config.toml
train_examples = 26041
noise_aug = 0.002
vocab_size = 32
activation = "swiglu"
fused_qkv = true
num_experts = 16
moe_every = 2
layers = 8
residual_init = "none"
optimizer = "soap"
eps = 1e-08
max_precond_dim = 1024
lr_schedule = "wsd"
weight_decay = 0.1
Rows from block 3 of a small CTC audio transcriber, named by matrix and row number. Rows with one number within an expert belong to one neuron, the router's apart. Each number is 200 + 30 x the weight over its row's rms, rounded and kept within 0 to 999. All counts start at 0.
Before each expert's rows are labels from the 100 clips, of 14976, where the router gives the expert most weight on average: "responds to" is what is common among them. Only what is clearly more common there than usual is listed. The data: short read English sentences (LibriTTS-R). In brackets: how many of the 100, against the usual share in percent.
# router: router (model.blocks.3.mlp.router.weight, 16x256, trained with AdamW), inputs 0-25
# gate: expert gate (model.blocks.3.mlp.gate, 16x64x256), inputs 0-25
# up: expert up (model.blocks.3.mlp.up, 16x64x256), inputs 0-25
# down: expert down (model.blocks.3.mlp.down, 16x256x64, transposed), outputs 0-25

# expert 15
responds to: the word "you" (39 vs 15); the word "he" (34 vs 10.9)
router.15,232,250,174,200,193,195,175,137,237,211,202,260,261,234,195,178,232,191,222,202,221,173,199,203,225,192
gate.0,176,227,208,187,165,207,175,171,242,212,185,215,188,177,178,214,201,180,253,187,200,183,216,199,236,214
up.0,246,176,200,239,199,207,201,256,161,218,209,199,177,178,228,165,196,258,145,208,186,221,164,196,189,213
down.0,176,253,157,190,212,225,177,258,282,156,171,225,238,198,165,217,239,206,211,118,197,181,202,219,192,189
gate.1,191,217,219,161,187,215,159,215,206,181,180,178,184,190,178,164,194,196,199,184,244,192,173,219,159,193
up.1,210,194,180,230,236,191,203,141,226,176,219,235,188,178,205,222,193,225,269,193,158,209,212,241,181,237
down.1,239,162,207,172,118,250,217,237,176,222,174,216,187,232,174,225,235,183,209,242,195,156,198,193,192,220
gate.2,160,190,167,180,189,237,230,139,232,204,200,192,153,241,163,197,206,249,202,168,219,188,242,153,231,166
up.2,222,186,208,117,222,217,174,189,251,190,187,195,179,243,197,181,203,209,156,185,189,215,224,167,219,138
down.2,228,220,169,196,138,174,186,203,207,189,173,214,208,209,244,193,207,236,177,193,217,220,206,232,150,124
gate.3,208,252,209,228,200,198,176,256,240,216,177,208,235,152,163,180,204,245,174,217,174,207,200,171,205,210
up.3,217,218,249,176,187,198,196,221,218,202,160,224,223,124,166,177,211,255,167,244,177,198,176,175,207,187
down.3,193,232,201,165,211,191,177,227,160,181,239,197,165,189,192,203,222,162,147,186,208,237,168,192,199,179
gate.4,199,198,220,182,206,220,274,248,205,146,158,217,188,181,230,231,259,222,192,182,214,218,228,166,231,160
up.4,228,196,209,176,220,191,281,224,212,170,175,274,219,197,215,239,223,227,219,207,218,239,179,183,210,179
down.4,176,163,172,197,174,241,160,170,197,183,231,210,240,238,182,173,210,183,159,185,200,201,225,199,205,192
gate.5,210,189,154,213,157,225,202,245,199,181,165,211,198,249,202,219,141,180,182,215,201,170,232,190,187,174
up.5,175,214,162,231,178,206,234,239,210,174,158,216,180,259,217,223,185,183,202,206,203,167,186,202,196,171
down.5,164,207,227,186,230,170,239,267,228,166,237,150,188,180,208,261,266,206,202,209,241,214,134,142,182,227
gate.6,160,208,215,225,193,231,238,235,178,197,260,205,202,199,183,215,202,179,225,176,182,160,194,197,258,235
up.6,174,205,264,208,212,218,233,203,198,179,282,234,179,170,200,188,231,152,224,190,181,178,190,202,208,208
down.6,177,177,158,196,184,215,205,209,179,217,238,157,213,222,241,186,167,197,186,198,203,181,166,208,164,208
gate.7,198,215,241,244,175,233,191,270,209,219,198,181,196,175,165,227,184,198,182,169,235,234,189,190,213,260
up.7,199,195,222,218,199,243,202,265,223,193,218,193,191,177,202,222,225,180,213,177,229,258,217,194,245,212
down.7,149,239,164,203,250,224,236,199,153,169,241,194,213,179,216,207,218,199,169,251,241,205,155,199,216,188
gate.8,208,227,194,197,232,187,187,169,230,227,197,198,209,216,250,262,218,208,182,149,217,256,179,227,204,238
up.8,156,192,196,195,222,189,227,176,223,190,202,218,252,252,222,263,228,168,207,207,188,166,137,233,223,198
down.8,181,228,195,216,230,165,221,167,196,186,240,268,153,204,229,218,185,195,171,216,218,216,184,184,211,212
gate.9,225,230,212,179,200,175,180,182,162,208,224,160,225,211,209,221,202,222,217,145,220,189,174,169,213,197
up.9,213,186,214,204,178,214,196,193,242,224,266,205,241,240,160,213,253,214,157,184,235,171,215,169,197,152
down.9,258,193,198,227,207,228,210,184,233,212,159,252,202,176,132,205,218,176,236,170,208,179,200,189,170,213
gate.10,216,208,218,229,160,187,184,241,203,198,156,227,231,183,220,224,171,197,206,193,149,187,154,222,153,220
up.10,224,195,196,139,248,171,212,241,191,203,258,228,216,170,154,186,176,212,183,177,165,190,161,202,230,197
down.10,173,182,199,181,195,238,199,211,170,170,224,199,204,215,178,185,194,164,172,217,211,254,226,171,242,233
gate.11,195,195,228,164,205,221,130,202,196,144,206,188,215,179,248,180,213,187,163,251,214,205,236,198,143,241
up.11,226,189,197,216,225,157,258,176,224,265,199,252,204,221,190,206,178,238,223,172,170,174,183,198,206,190
down.11,149,214,213,191,236,165,225,218,156,195,228,268,258,207,218,165,152,160,188,241,175,226,224,227,175,195
gate.12,291,185,116,147,221,189,157,186,157,231,246,264,174,174,197,168,243,200,169,196,214,198,247,194,184,176
up.12,247,215,142,194,219,172,158,177,200,224,252,270,177,201,250,186,223,173,166,189,225,218,232,180,163,213
down.12,204,172,252,179,198,220,229,209,198,191,186,213,198,180,240,180,193,153,257,215,224,187,203,234,192,181
gate.13,221,224,216,216,194,233,239,182,231,159,226,196,201,235,180,200,235,205,168,195,185,183,244,177,178,146
up.13,163,230,220,163,216,179,171,211,143,254,190,224,214,155,229,222,160,159,222,170,176,208,187,211,189,205
down.13,210,141,182,253,207,226,151,174,158,126,188,213,183,210,177,222,247,207,223,188,173,158,270,181,132,200

# expert 4
responds to: the word "said" (25 vs 6.5)
router.4,202,237,223,178,246,197,242,280,200,218,238,211,188,162,174,243,197,115,171,170,213,160,187,216,178,239
gate.0,135,184,170,180,231,154,236,226,211,216,232,215,216,248,180,244,229,191,205,170,218,203,211,194,195,214
up.0,234,223,263,217,159,207,183,205,258,204,213,200,144,187,212,147,169,186,175,224,194,234,201,182,144,246
down.0,221,213,207,251,222,226,246,244,215,157,195,176,192,200,199,179,214,160,224,177,133,178,200,182,153,202
gate.1,209,163,204,178,192,234,183,205,202,214,232,169,223,195,244,173,230,169,237,257,196,215,220,188,185,147
up.1,195,220,203,204,202,161,214,217,189,188,156,257,184,208,150,220,191,226,193,141,172,200,197,218,211,264
down.1,236,187,188,200,215,182,221,212,192,229,195,185,183,174,156,192,212,202,178,60,195,204,195,143,202,155
gate.2,166,205,222,203,202,210,154,169,179,209,201,155,177,148,171,161,160,251,202,177,183,228,214,162,222,238
up.2,198,158,198,204,197,248,203,179,186,223,208,219,152,211,215,209,225,211,191,197,190,198,226,203,167,168
down.2,184,192,213,175,243,202,221,268,196,210,207,266,158,224,236,188,264,211,194,273,226,188,189,229,181,232
gate.3,188,158,245,211,219,136,190,213,243,177,182,203,170,265,249,228,150,246,207,232,167,201,204,180,154,230
up.3,184,196,257,249,226,162,167,166,217,178,179,175,188,236,230,192,151,229,211,248,217,189,159,178,190,240
down.3,208,184,161,211,201,186,207,192,198,281,200,212,224,227,219,271,204,192,174,229,160,213,163,199,150,231
gate.4,174,157,164,143,144,156,241,201,191,238,222,272,184,238,195,150,235,204,199,199,140,179,214,210,215,238
up.4,185,162,170,136,171,165,218,178,172,228,191,199,173,206,220,181,212,212,155,215,181,186,202,140,189,270
down.4,185,180,209,189,188,204,198,206,180,216,199,223,190,224,152,217,294,235,209,214,214,245,191,240,158,212
gate.5,208,217,175,208,261,229,186,259,234,232,202,200,199,195,163,206,138,205,222,244,187,147,168,125,171,178
up.5,185,177,171,167,261,257,212,191,244,179,158,159,217,221,186,187,223,219,180,250,206,197,189,244,172,220
down.5,261,209,178,213,202,210,198,237,187,167,150,243,212,221,188,215,144,234,183,222,183,222,202,246,191,166
gate.6,178,215,205,149,211,225,229,250,170,210,160,207,201,237,152,208,231,241,170,223,226,235,161,219,210,216
up.6,176,195,230,173,223,256,185,234,216,227,163,191,186,179,197,150,214,207,159,227,235,209,181,189,236,217
down.6,198,183,190,283,153,283,204,175,212,216,190,194,235,204,216,214,208,190,209,216,211,164,200,165,214,188
gate.7,182,202,228,175,167,181,220,167,174,166,256,183,164,134,203,173,193,167,289,221,222,212,149,200,193,240
up.7,221,212,205,160,231,186,243,159,225,176,195,148,169,169,127,210,193,217,249,194,208,215,190,244,171,238
down.7,212,199,209,195,240,230,207,184,213,183,225,248,202,162,184,186,145,226,172,230,201,210,196,212,149,228
gate.8,206,255,139,198,199,204,224,197,145,161,280,172,237,187,250,240,164,210,197,190,200,201,236,211,194,183
up.8,168,229,213,206,162,158,184,145,175,156,271,134,188,190,296,138,165,178,186,172,284,172,186,181,187,230
down.8,235,160,179,173,206,233,197,196,189,229,203,192,209,204,202,158,164,167,193,154,167,227,183,213,223,238
gate.9,193,224,174,204,146,168,186,214,213,235,236,184,189,237,244,198,184,192,225,181,197,207,200,218,179,178
up.9,183,246,189,159,202,237,242,200,161,181,173,263,223,194,198,120,210,211,204,205,233,206,210,204,194,231
down.9,192,215,197,222,189,214,202,173,249,201,217,202,239,218,223,211,203,164,242,190,211,175,204,214,215,268
gate.10,216,215,194,215,240,167,179,177,217,213,239,151,216,184,191,265,250,158,193,191,216,182,204,187,203,216
up.10,221,173,173,227,214,147,255,208,189,214,216,144,228,159,213,173,183,171,218,164,209,200,178,150,228,201
down.10,217,169,252,188,196,222,194,180,173,230,184,218,231,214,193,193,184,209,185,225,253,223,237,180,239,204
gate.11,245,154,171,141,151,186,169,216,152,237,202,214,205,190,188,187,189,250,232,191,203,196,232,180,178,187
up.11,225,179,173,171,158,175,148,204,162,246,204,261,214,216,221,186,211,185,210,174,203,192,246,180,197,169
down.11,145,225,212,189,211,161,201,183,149,178,208,225,190,153,250,241,210,233,220,239,201,209,199,169,215,201
gate.12,222,196,165,215,261,214,225,188,206,202,181,213,208,159,181,182,171,211,200,258,208,255,194,213,214,178
up.12,195,191,170,230,240,217,220,212,211,184,206,247,200,206,186,211,155,217,195,239,229,260,201,190,231,154
down.12,216,168,226,157,186,208,176,196,192,155,212,235,177,203,218,180,139,175,198,202,206,208,188,201,178,162
gate.13,180,222,234,169,220,192,222,213,217,172,184,194,181,179,179,167,206,158,156,186,193,223,181,222,192,173
up.13,183,213,229,175,161,185,161,155,190,207,199,212,180,183,206,173,211,211,222,214,198,215,205,165,178,182
down.13,217,196,173,192,206,236,203,161,184,189,203,144,179,201,177,173,162,203,170,195,176,211,128,206,156,188

# expert 11
responds to: the word "was" (26 vs 9.7)
router.11,223,129,212,234,183,249,164,250,167,248,174,149,216,198,219,164,237,247,222,238,181,210,180,177,220,170
gate.0,189,165,219,238,240,207,203,220,174,217,135,249,213,262,180,206,245,241,219,194,217,247,206,212,172,173
up.0,198,170,217,216,215,238,201,230,179,175,175,221,242,206,220,249,210,259,177,214,206,203,171,202,179,178
down.0,201,159,232,207,211,238,193,203,226,143,200,229,201,214,215,208,274,202,219,188,219,209,160,198,203,155
gate.1,181,201,163,208,131,200,223,145,195,191,200,213,213,229,173,223,173,197,275,169,213,212,159,209,189,208
up.1,226,173,193,195,237,173,178,249,228,225,205,159,224,199,179,192,191,191,226,231,203,212,173,190,247,215
down.1,181,198,173,191,232,217,228,183,176,189,202,228,210,236,192,200,217,239,277,134,240,225,228,221,203,187
gate.2,171,155,148,170,140,209,130,165,187,191,160,250,210,268,167,175,247,217,189,196,211,231,209,158,238,179
up.2,191,227,159,230,202,206,174,229,197,219,189,185,198,171,246,151,201,234,207,189,206,244,198,226,233,247
down.2,186,190,226,220,200,185,184,212,149,202,187,263,192,187,245,182,239,200,217,136,195,225,192,172,190,192
gate.3,192,223,191,200,192,231,187,191,180,155,231,170,203,200,202,229,163,244,220,189,187,151,244,207,165,206
up.3,210,190,187,194,194,253,174,234,157,141,240,198,221,213,217,230,197,246,193,175,209,122,268,211,178,191
down.3,272,161,172,160,278,210,183,200,215,176,180,159,173,221,183,190,233,242,168,157,222,165,140,200,155,235
gate.4,194,173,184,219,185,208,234,145,230,211,202,201,176,157,251,211,170,173,220,189,147,174,153,202,201,190
up.4,170,206,192,178,184,186,240,227,196,193,188,224,235,223,205,203,153,203,151,203,228,261,229,229,221,225
down.4,224,183,210,170,219,175,218,158,184,173,226,179,206,212,235,230,155,207,206,267,142,208,180,175,201,227
gate.5,187,186,198,214,226,136,163,206,151,137,252,147,201,231,186,200,189,172,222,227,209,200,200,180,239,187
up.5,230,217,171,195,192,209,210,203,187,229,170,246,215,192,181,169,193,193,211,129,185,179,177,181,185,255
down.5,207,208,191,206,187,204,205,202,192,194,209,199,206,206,138,198,200,181,173,172,165,176,209,221,178,213
gate.6,200,199,265,228,192,172,165,223,172,218,206,200,197,219,202,195,207,171,134,183,176,139,189,197,220,227
up.6,226,177,200,194,208,198,211,189,199,212,187,221,161,206,186,182,151,230,237,209,197,228,171,229,215,224
down.6,153,237,217,133,157,215,191,205,196,157,161,201,198,169,288,210,198,202,184,175,194,184,199,169,212,193
gate.7,133,196,207,166,230,235,206,163,158,267,172,201,234,172,194,194,232,200,223,233,227,191,197,253,185,202
up.7,93,240,204,172,238,217,235,140,155,250,153,198,175,210,193,186,270,218,235,245,197,166,213,233,175,217
down.7,213,233,247,222,205,175,137,195,225,213,221,272,210,225,200,223,235,219,156,162,211,201,141,188,220,215
gate.8,190,191,199,199,235,216,200,222,188,221,173,252,188,202,222,187,168,211,194,201,212,150,223,169,221,190
up.8,216,184,125,165,221,196,248,194,172,172,240,250,185,206,173,192,186,148,176,205,237,198,225,186,237,227
down.8,257,211,211,171,189,220,194,202,225,253,198,200,176,212,221,182,205,217,196,184,211,204,174,161,213,167
gate.9,160,169,200,207,211,167,232,196,214,181,208,278,202,223,194,211,178,196,181,184,216,194,249,250,216,179
up.9,217,168,187,227,230,222,205,200,164,180,180,257,157,202,144,220,195,243,174,216,232,210,227,228,161,187
down.9,154,171,211,171,175,202,149,149,213,220,205,175,207,215,220,184,192,191,108,166,171,229,170,178,196,213
gate.10,213,208,167,211,209,194,212,235,215,182,170,239,241,190,190,248,211,278,220,208,175,187,197,174,196,202
up.10,161,161,160,197,240,195,173,181,162,280,219,246,218,228,154,123,263,210,210,196,220,215,190,206,160,163
down.10,221,220,205,215,161,236,221,198,216,200,230,188,159,241,175,198,212,244,227,190,203,247,162,177,202,222
gate.11,272,237,220,184,254,160,195,215,197,187,218,210,226,186,189,240,210,204,184,180,168,161,133,231,205,232
up.11,222,173,221,167,205,194,155,160,211,178,230,199,178,184,229,162,200,136,274,213,174,202,207,226,283,234
down.11,263,209,202,187,196,170,199,206,185,179,279,159,168,254,230,211,160,130,226,222,195,209,229,219,173,189
gate.12,201,185,184,240,215,175,179,209,166,197,193,127,205,218,164,254,192,160,234,244,209,232,169,222,250,208
up.12,189,200,180,251,209,181,172,192,156,203,210,132,228,208,199,243,183,132,227,204,220,249,167,218,241,230
down.12,204,215,276,227,191,202,182,166,214,222,180,234,228,192,240,199,218,194,178,258,194,209,286,199,213,211
gate.13,202,164,209,172,243,174,222,228,178,196,168,220,237,173,183,205,211,152,231,218,190,239,205,289,149,127
up.13,191,279,196,262,168,203,170,242,207,188,208,166,177,169,214,153,180,240,174,232,226,160,209,158,229,239
down.13,212,176,172,248,198,200,242,221,194,249,143,207,236,155,209,171,206,197,226,161,239,121,169,189,202,227

# expert 2
responds to: the word "and" (30 vs 10.4)
router.2,176,170,216,234,123,154,257,179,250,180,239,200,216,208,223,198,167,216,197,158,182,202,238,168,207,211
gate.0,213,160,186,186,178,194,186,162,174,199,212,200,201,231,219,261,192,215,238,197,193,203,226,245,261,264
up.0,181,208,220,130,230,183,180,223,193,176,178,212,180,201,203,207,207,204,175,210,175,228,201,162,160,168
down.0,217,205,149,223,158,186,258,235,172,195,175,240,149,213,172,152,230,164,240,167,169,220,177,212,176,172
gate.1,246,206,177,202,194,164,183,160,179,162,227,174,186,261,194,234,175,196,192,241,200,179,180,207,210,204
up.1,236,223,152,209,195,186,207,171,187,161,194,176,159,270,221,235,130,177,217,262,180,163,199,203,192,194
down.1,233,208,185,170,223,261,220,246,198,197,177,173,179,188,168,184,161,236,232,212,189,197,254,163,182,170
gate.2,180,206,197,204,141,169,206,177,222,228,168,246,180,215,225,181,165,215,272,222,186,255,247,170,223,216
up.2,209,202,175,232,145,152,217,171,226,219,167,273,203,227,215,199,164,198,224,209,199,209,223,152,238,165
down.2,185,184,138,175,169,203,198,184,184,172,185,148,175,169,154,220,190,198,149,172,215,203,218,217,198,199
gate.3,219,180,201,214,177,258,205,199,187,178,231,218,269,193,176,200,230,198,220,226,193,214,211,174,189,206
up.3,170,231,239,162,190,214,207,192,140,174,205,128,222,200,201,205,173,206,218,216,223,225,158,203,153,234
down.3,211,159,210,172,203,225,218,223,181,195,227,224,169,273,214,168,151,260,219,225,190,129,172,199,225,225
gate.4,236,168,187,188,155,183,224,228,202,191,202,147,223,201,221,201,201,189,211,132,213,243,126,203,235,198
up.4,242,189,188,189,154,166,203,155,182,211,233,212,263,202,194,158,188,201,186,146,203,204,221,221,205,196
down.4,195,150,203,179,187,223,197,170,181,246,190,189,186,242,208,193,206,255,216,106,171,192,172,200,198,179
gate.5,218,217,253,176,217,199,201,160,236,204,209,224,167,249,257,232,210,213,176,158,240,225,244,176,146,195
up.5,231,212,230,188,227,205,217,157,225,232,218,207,133,245,261,211,203,191,179,146,228,209,232,181,178,198
down.5,169,186,185,231,200,196,203,213,159,184,221,263,162,216,176,190,205,207,163,215,198,192,204,200,202,191
gate.6,201,205,229,139,235,180,255,161,243,218,219,188,188,194,222,163,232,189,243,215,200,225,161,235,198,136
up.6,180,197,171,195,203,170,190,167,214,210,224,217,201,236,177,205,257,179,221,241,169,257,218,267,169,218
down.6,220,131,157,211,218,198,206,161,153,182,202,234,142,219,225,173,228,227,253,192,188,241,255,171,193,248
gate.7,187,162,139,278,150,189,200,211,203,199,201,207,214,183,196,170,199,211,218,244,191,217,185,187,215,220
up.7,202,212,260,167,266,213,182,180,201,186,172,181,197,210,216,218,196,184,162,163,232,176,202,199,175,191
down.7,209,249,272,207,201,273,205,204,182,182,234,252,199,209,243,249,156,226,225,188,185,220,143,183,239,216
gate.8,171,141,211,165,168,174,177,185,168,165,211,257,187,170,176,230,192,206,155,136,206,241,153,232,162,221
up.8,162,162,190,155,181,164,170,178,175,173,250,214,212,214,192,178,192,215,196,194,217,260,228,176,195,182
down.8,238,189,203,199,215,146,154,201,236,154,187,215,175,227,237,166,192,200,180,173,211,193,188,240,186,224
gate.9,210,237,235,255,201,242,194,206,200,191,201,221,241,177,233,169,207,166,217,206,218,215,208,264,182,229
up.9,176,219,162,164,198,171,201,197,228,180,217,157,146,218,186,213,171,224,203,244,188,181,152,125,216,186
down.9,207,174,176,135,188,263,185,198,199,146,190,172,188,199,172,156,213,142,188,271,256,195,210,196,265,197
gate.10,184,206,177,196,189,211,184,164,210,132,184,186,209,175,188,191,218,187,141,236,188,173,192,175,189,196
up.10,167,198,185,211,165,223,191,152,199,142,183,180,195,178,214,199,246,191,221,265,177,183,198,174,181,230
down.10,170,260,223,140,155,210,238,176,173,200,178,176,207,242,171,153,187,261,176,172,247,181,152,179,196,197
gate.11,180,207,162,222,193,209,171,208,214,180,185,164,209,262,224,208,169,171,186,196,226,197,220,216,231,180
up.11,168,226,175,200,206,184,162,203,227,205,202,166,176,249,202,222,146,172,152,190,184,237,215,228,229,206
down.11,201,186,185,218,202,190,220,186,209,151,239,212,188,200,173,177,204,213,218,187,166,238,204,215,221,219
gate.12,193,174,205,180,189,180,231,223,226,197,163,221,256,195,200,209,200,187,236,186,172,229,239,222,225,187
up.12,184,240,165,221,220,237,175,179,165,203,238,192,148,201,200,182,199,223,193,189,231,181,166,182,182,186
down.12,202,218,212,165,209,212,173,205,169,207,155,203,196,196,165,241,191,201,194,210,203,150,212,207,178,200
gate.13,199,152,211,202,252,221,234,183,253,161,200,205,258,235,254,213,193,164,215,250,180,196,160,251,202,186
up.13,189,168,217,208,220,209,223,165,242,184,178,233,233,191,160,205,184,195,158,164,151,182,207,228,211,211
down.13,214,147,185,201,189,224,149,229,206,213,223,234,230,162,232,118,216,125,232,133,187,236,201,199,177,199

# expert 6
responds to: the word "the" (61 vs 24.9); the word "to" (40 vs 14.7)
router.6,163,212,218,216,226,215,257,234,304,124,194,225,167,193,205,196,247,175,238,159,176,198,210,226,132,238
gate.0,175,172,196,150,183,220,186,182,231,164,221,163,204,184,245,215,203,192,194,190,238,197,168,193,130,198
up.0,198,215,176,173,160,232,162,187,219,189,185,217,215,218,207,179,181,179,209,200,183,170,262,212,195,195
down.0,161,187,200,215,158,188,204,243,192,161,229,225,242,181,233,217,203,249,205,253,205,157,145,153,235,200
gate.1,169,215,246,203,165,203,221,190,189,161,240,202,208,230,215,149,218,138,177,223,164,205,122,179,190,186
up.1,210,198,195,185,225,204,188,182,189,205,185,177,198,173,188,207,173,209,251,201,264,192,242,209,196,212
down.1,162,248,239,265,186,217,208,197,223,209,185,241,182,201,211,156,200,227,180,191,157,202,191,200,212,217
gate.2,171,230,211,158,197,213,185,215,212,223,242,185,161,229,234,186,215,219,222,247,203,204,207,178,202,257
up.2,216,215,176,181,213,220,187,187,190,183,205,192,228,239,247,202,222,195,217,176,221,232,184,184,172,208
down.2,218,134,190,232,228,206,228,244,234,138,209,195,176,204,148,195,166,179,225,196,180,258,231,232,220,195
gate.3,212,238,241,195,209,220,193,258,222,204,148,267,214,163,220,243,241,260,230,143,225,171,139,248,135,216
up.3,197,208,207,222,195,188,203,215,188,219,153,248,218,181,207,205,211,272,208,160,189,248,113,237,198,187
down.3,194,213,225,247,144,183,220,249,218,166,240,200,196,162,145,224,220,209,141,152,151,156,191,204,181,178
gate.4,198,241,177,151,167,174,206,220,188,221,216,169,180,197,193,193,166,248,192,243,243,156,201,237,231,200
up.4,223,231,157,191,188,182,204,206,204,251,191,167,184,168,222,186,149,218,212,224,243,196,193,233,200,189
down.4,212,183,143,198,200,217,201,219,206,200,227,175,193,203,162,224,194,130,227,241,186,236,183,207,224,198
gate.5,213,126,143,180,189,183,219,230,194,239,222,174,252,182,200,226,249,230,159,213,192,153,167,214,217,257
up.5,144,248,237,241,207,209,165,221,202,190,158,219,186,234,191,217,155,167,203,198,188,219,225,194,168,183
down.5,237,263,184,221,195,227,243,177,220,191,234,202,161,198,195,213,175,191,212,206,240,156,170,240,255,230
gate.6,156,189,191,202,193,241,248,178,226,201,238,160,201,238,216,172,199,212,204,156,223,240,209,211,205,205
up.6,206,174,186,177,242,177,142,170,175,179,179,241,206,195,211,224,211,215,170,208,192,164,181,239,185,204
down.6,187,201,223,179,198,203,173,174,176,211,234,224,200,181,220,243,184,154,147,244,207,191,209,207,167,189
gate.7,191,201,202,186,199,196,159,146,194,201,193,206,202,227,212,240,204,230,174,218,222,157,181,213,195,211
up.7,173,218,185,167,203,202,181,166,225,181,179,187,212,226,199,224,206,202,175,191,218,167,176,187,205,211
down.7,148,238,152,155,251,181,212,194,203,181,248,159,203,231,189,216,175,232,206,188,235,179,209,221,180,196
gate.8,169,190,173,183,254,200,206,245,219,193,227,185,240,208,187,152,169,115,223,173,139,167,219,239,210,184
up.8,212,243,196,200,171,210,182,166,267,211,260,228,213,199,214,216,176,180,237,228,224,159,219,192,260,214
down.8,239,189,193,131,212,179,211,157,159,186,188,174,170,252,234,240,213,210,183,176,152,222,137,221,180,160
gate.9,230,221,210,161,271,220,183,175,176,214,232,228,183,172,159,197,146,227,207,224,215,219,151,227,222,219
up.9,193,256,204,210,255,220,190,185,183,200,222,219,205,195,149,196,155,208,211,211,210,157,160,177,239,225
down.9,214,163,186,176,196,223,211,211,126,203,194,166,204,213,197,169,190,177,231,192,171,224,219,166,271,217
gate.10,209,204,249,236,238,215,267,189,205,195,176,194,203,159,207,174,222,205,208,250,174,212,211,205,246,178
up.10,219,189,171,190,143,210,174,189,186,219,196,211,181,239,213,201,185,228,201,171,215,191,150,225,198,223
down.10,156,241,157,196,186,236,207,205,191,185,166,211,221,227,210,184,194,226,177,180,199,207,236,235,206,207
gate.11,211,172,170,210,215,162,178,198,196,211,184,197,208,192,200,165,182,221,139,184,159,184,209,158,198,182
up.11,228,199,170,195,163,169,262,222,165,190,220,223,172,239,187,158,256,187,216,192,213,221,203,238,142,150
down.11,223,157,185,234,199,186,196,181,242,184,232,174,215,168,191,207,162,160,186,166,248,204,252,256,235,185
gate.12,188,171,220,184,170,236,200,200,216,211,205,240,126,191,201,217,130,202,169,243,198,200,212,226,230,245
up.12,210,222,207,252,161,168,187,165,231,209,194,220,221,158,176,204,191,195,191,211,201,207,186,242,234,196
down.12,164,248,193,219,215,247,203,129,203,127,251,237,166,192,209,191,188,203,190,162,208,179,174,264,145,196
gate.13,191,171,173,217,195,178,233,192,195,192,200,171,188,165,211,166,179,252,203,245,191,161,162,186,190,167
up.13,203,212,200,193,184,226,186,212,196,215,178,216,221,196,163,215,243,175,198,167,228,264,213,188,198,230
down.13,212,210,164,155,203,161,211,227,233,200,177,200,207,197,219,188,215,193,223,151,231,108,245,169,270,198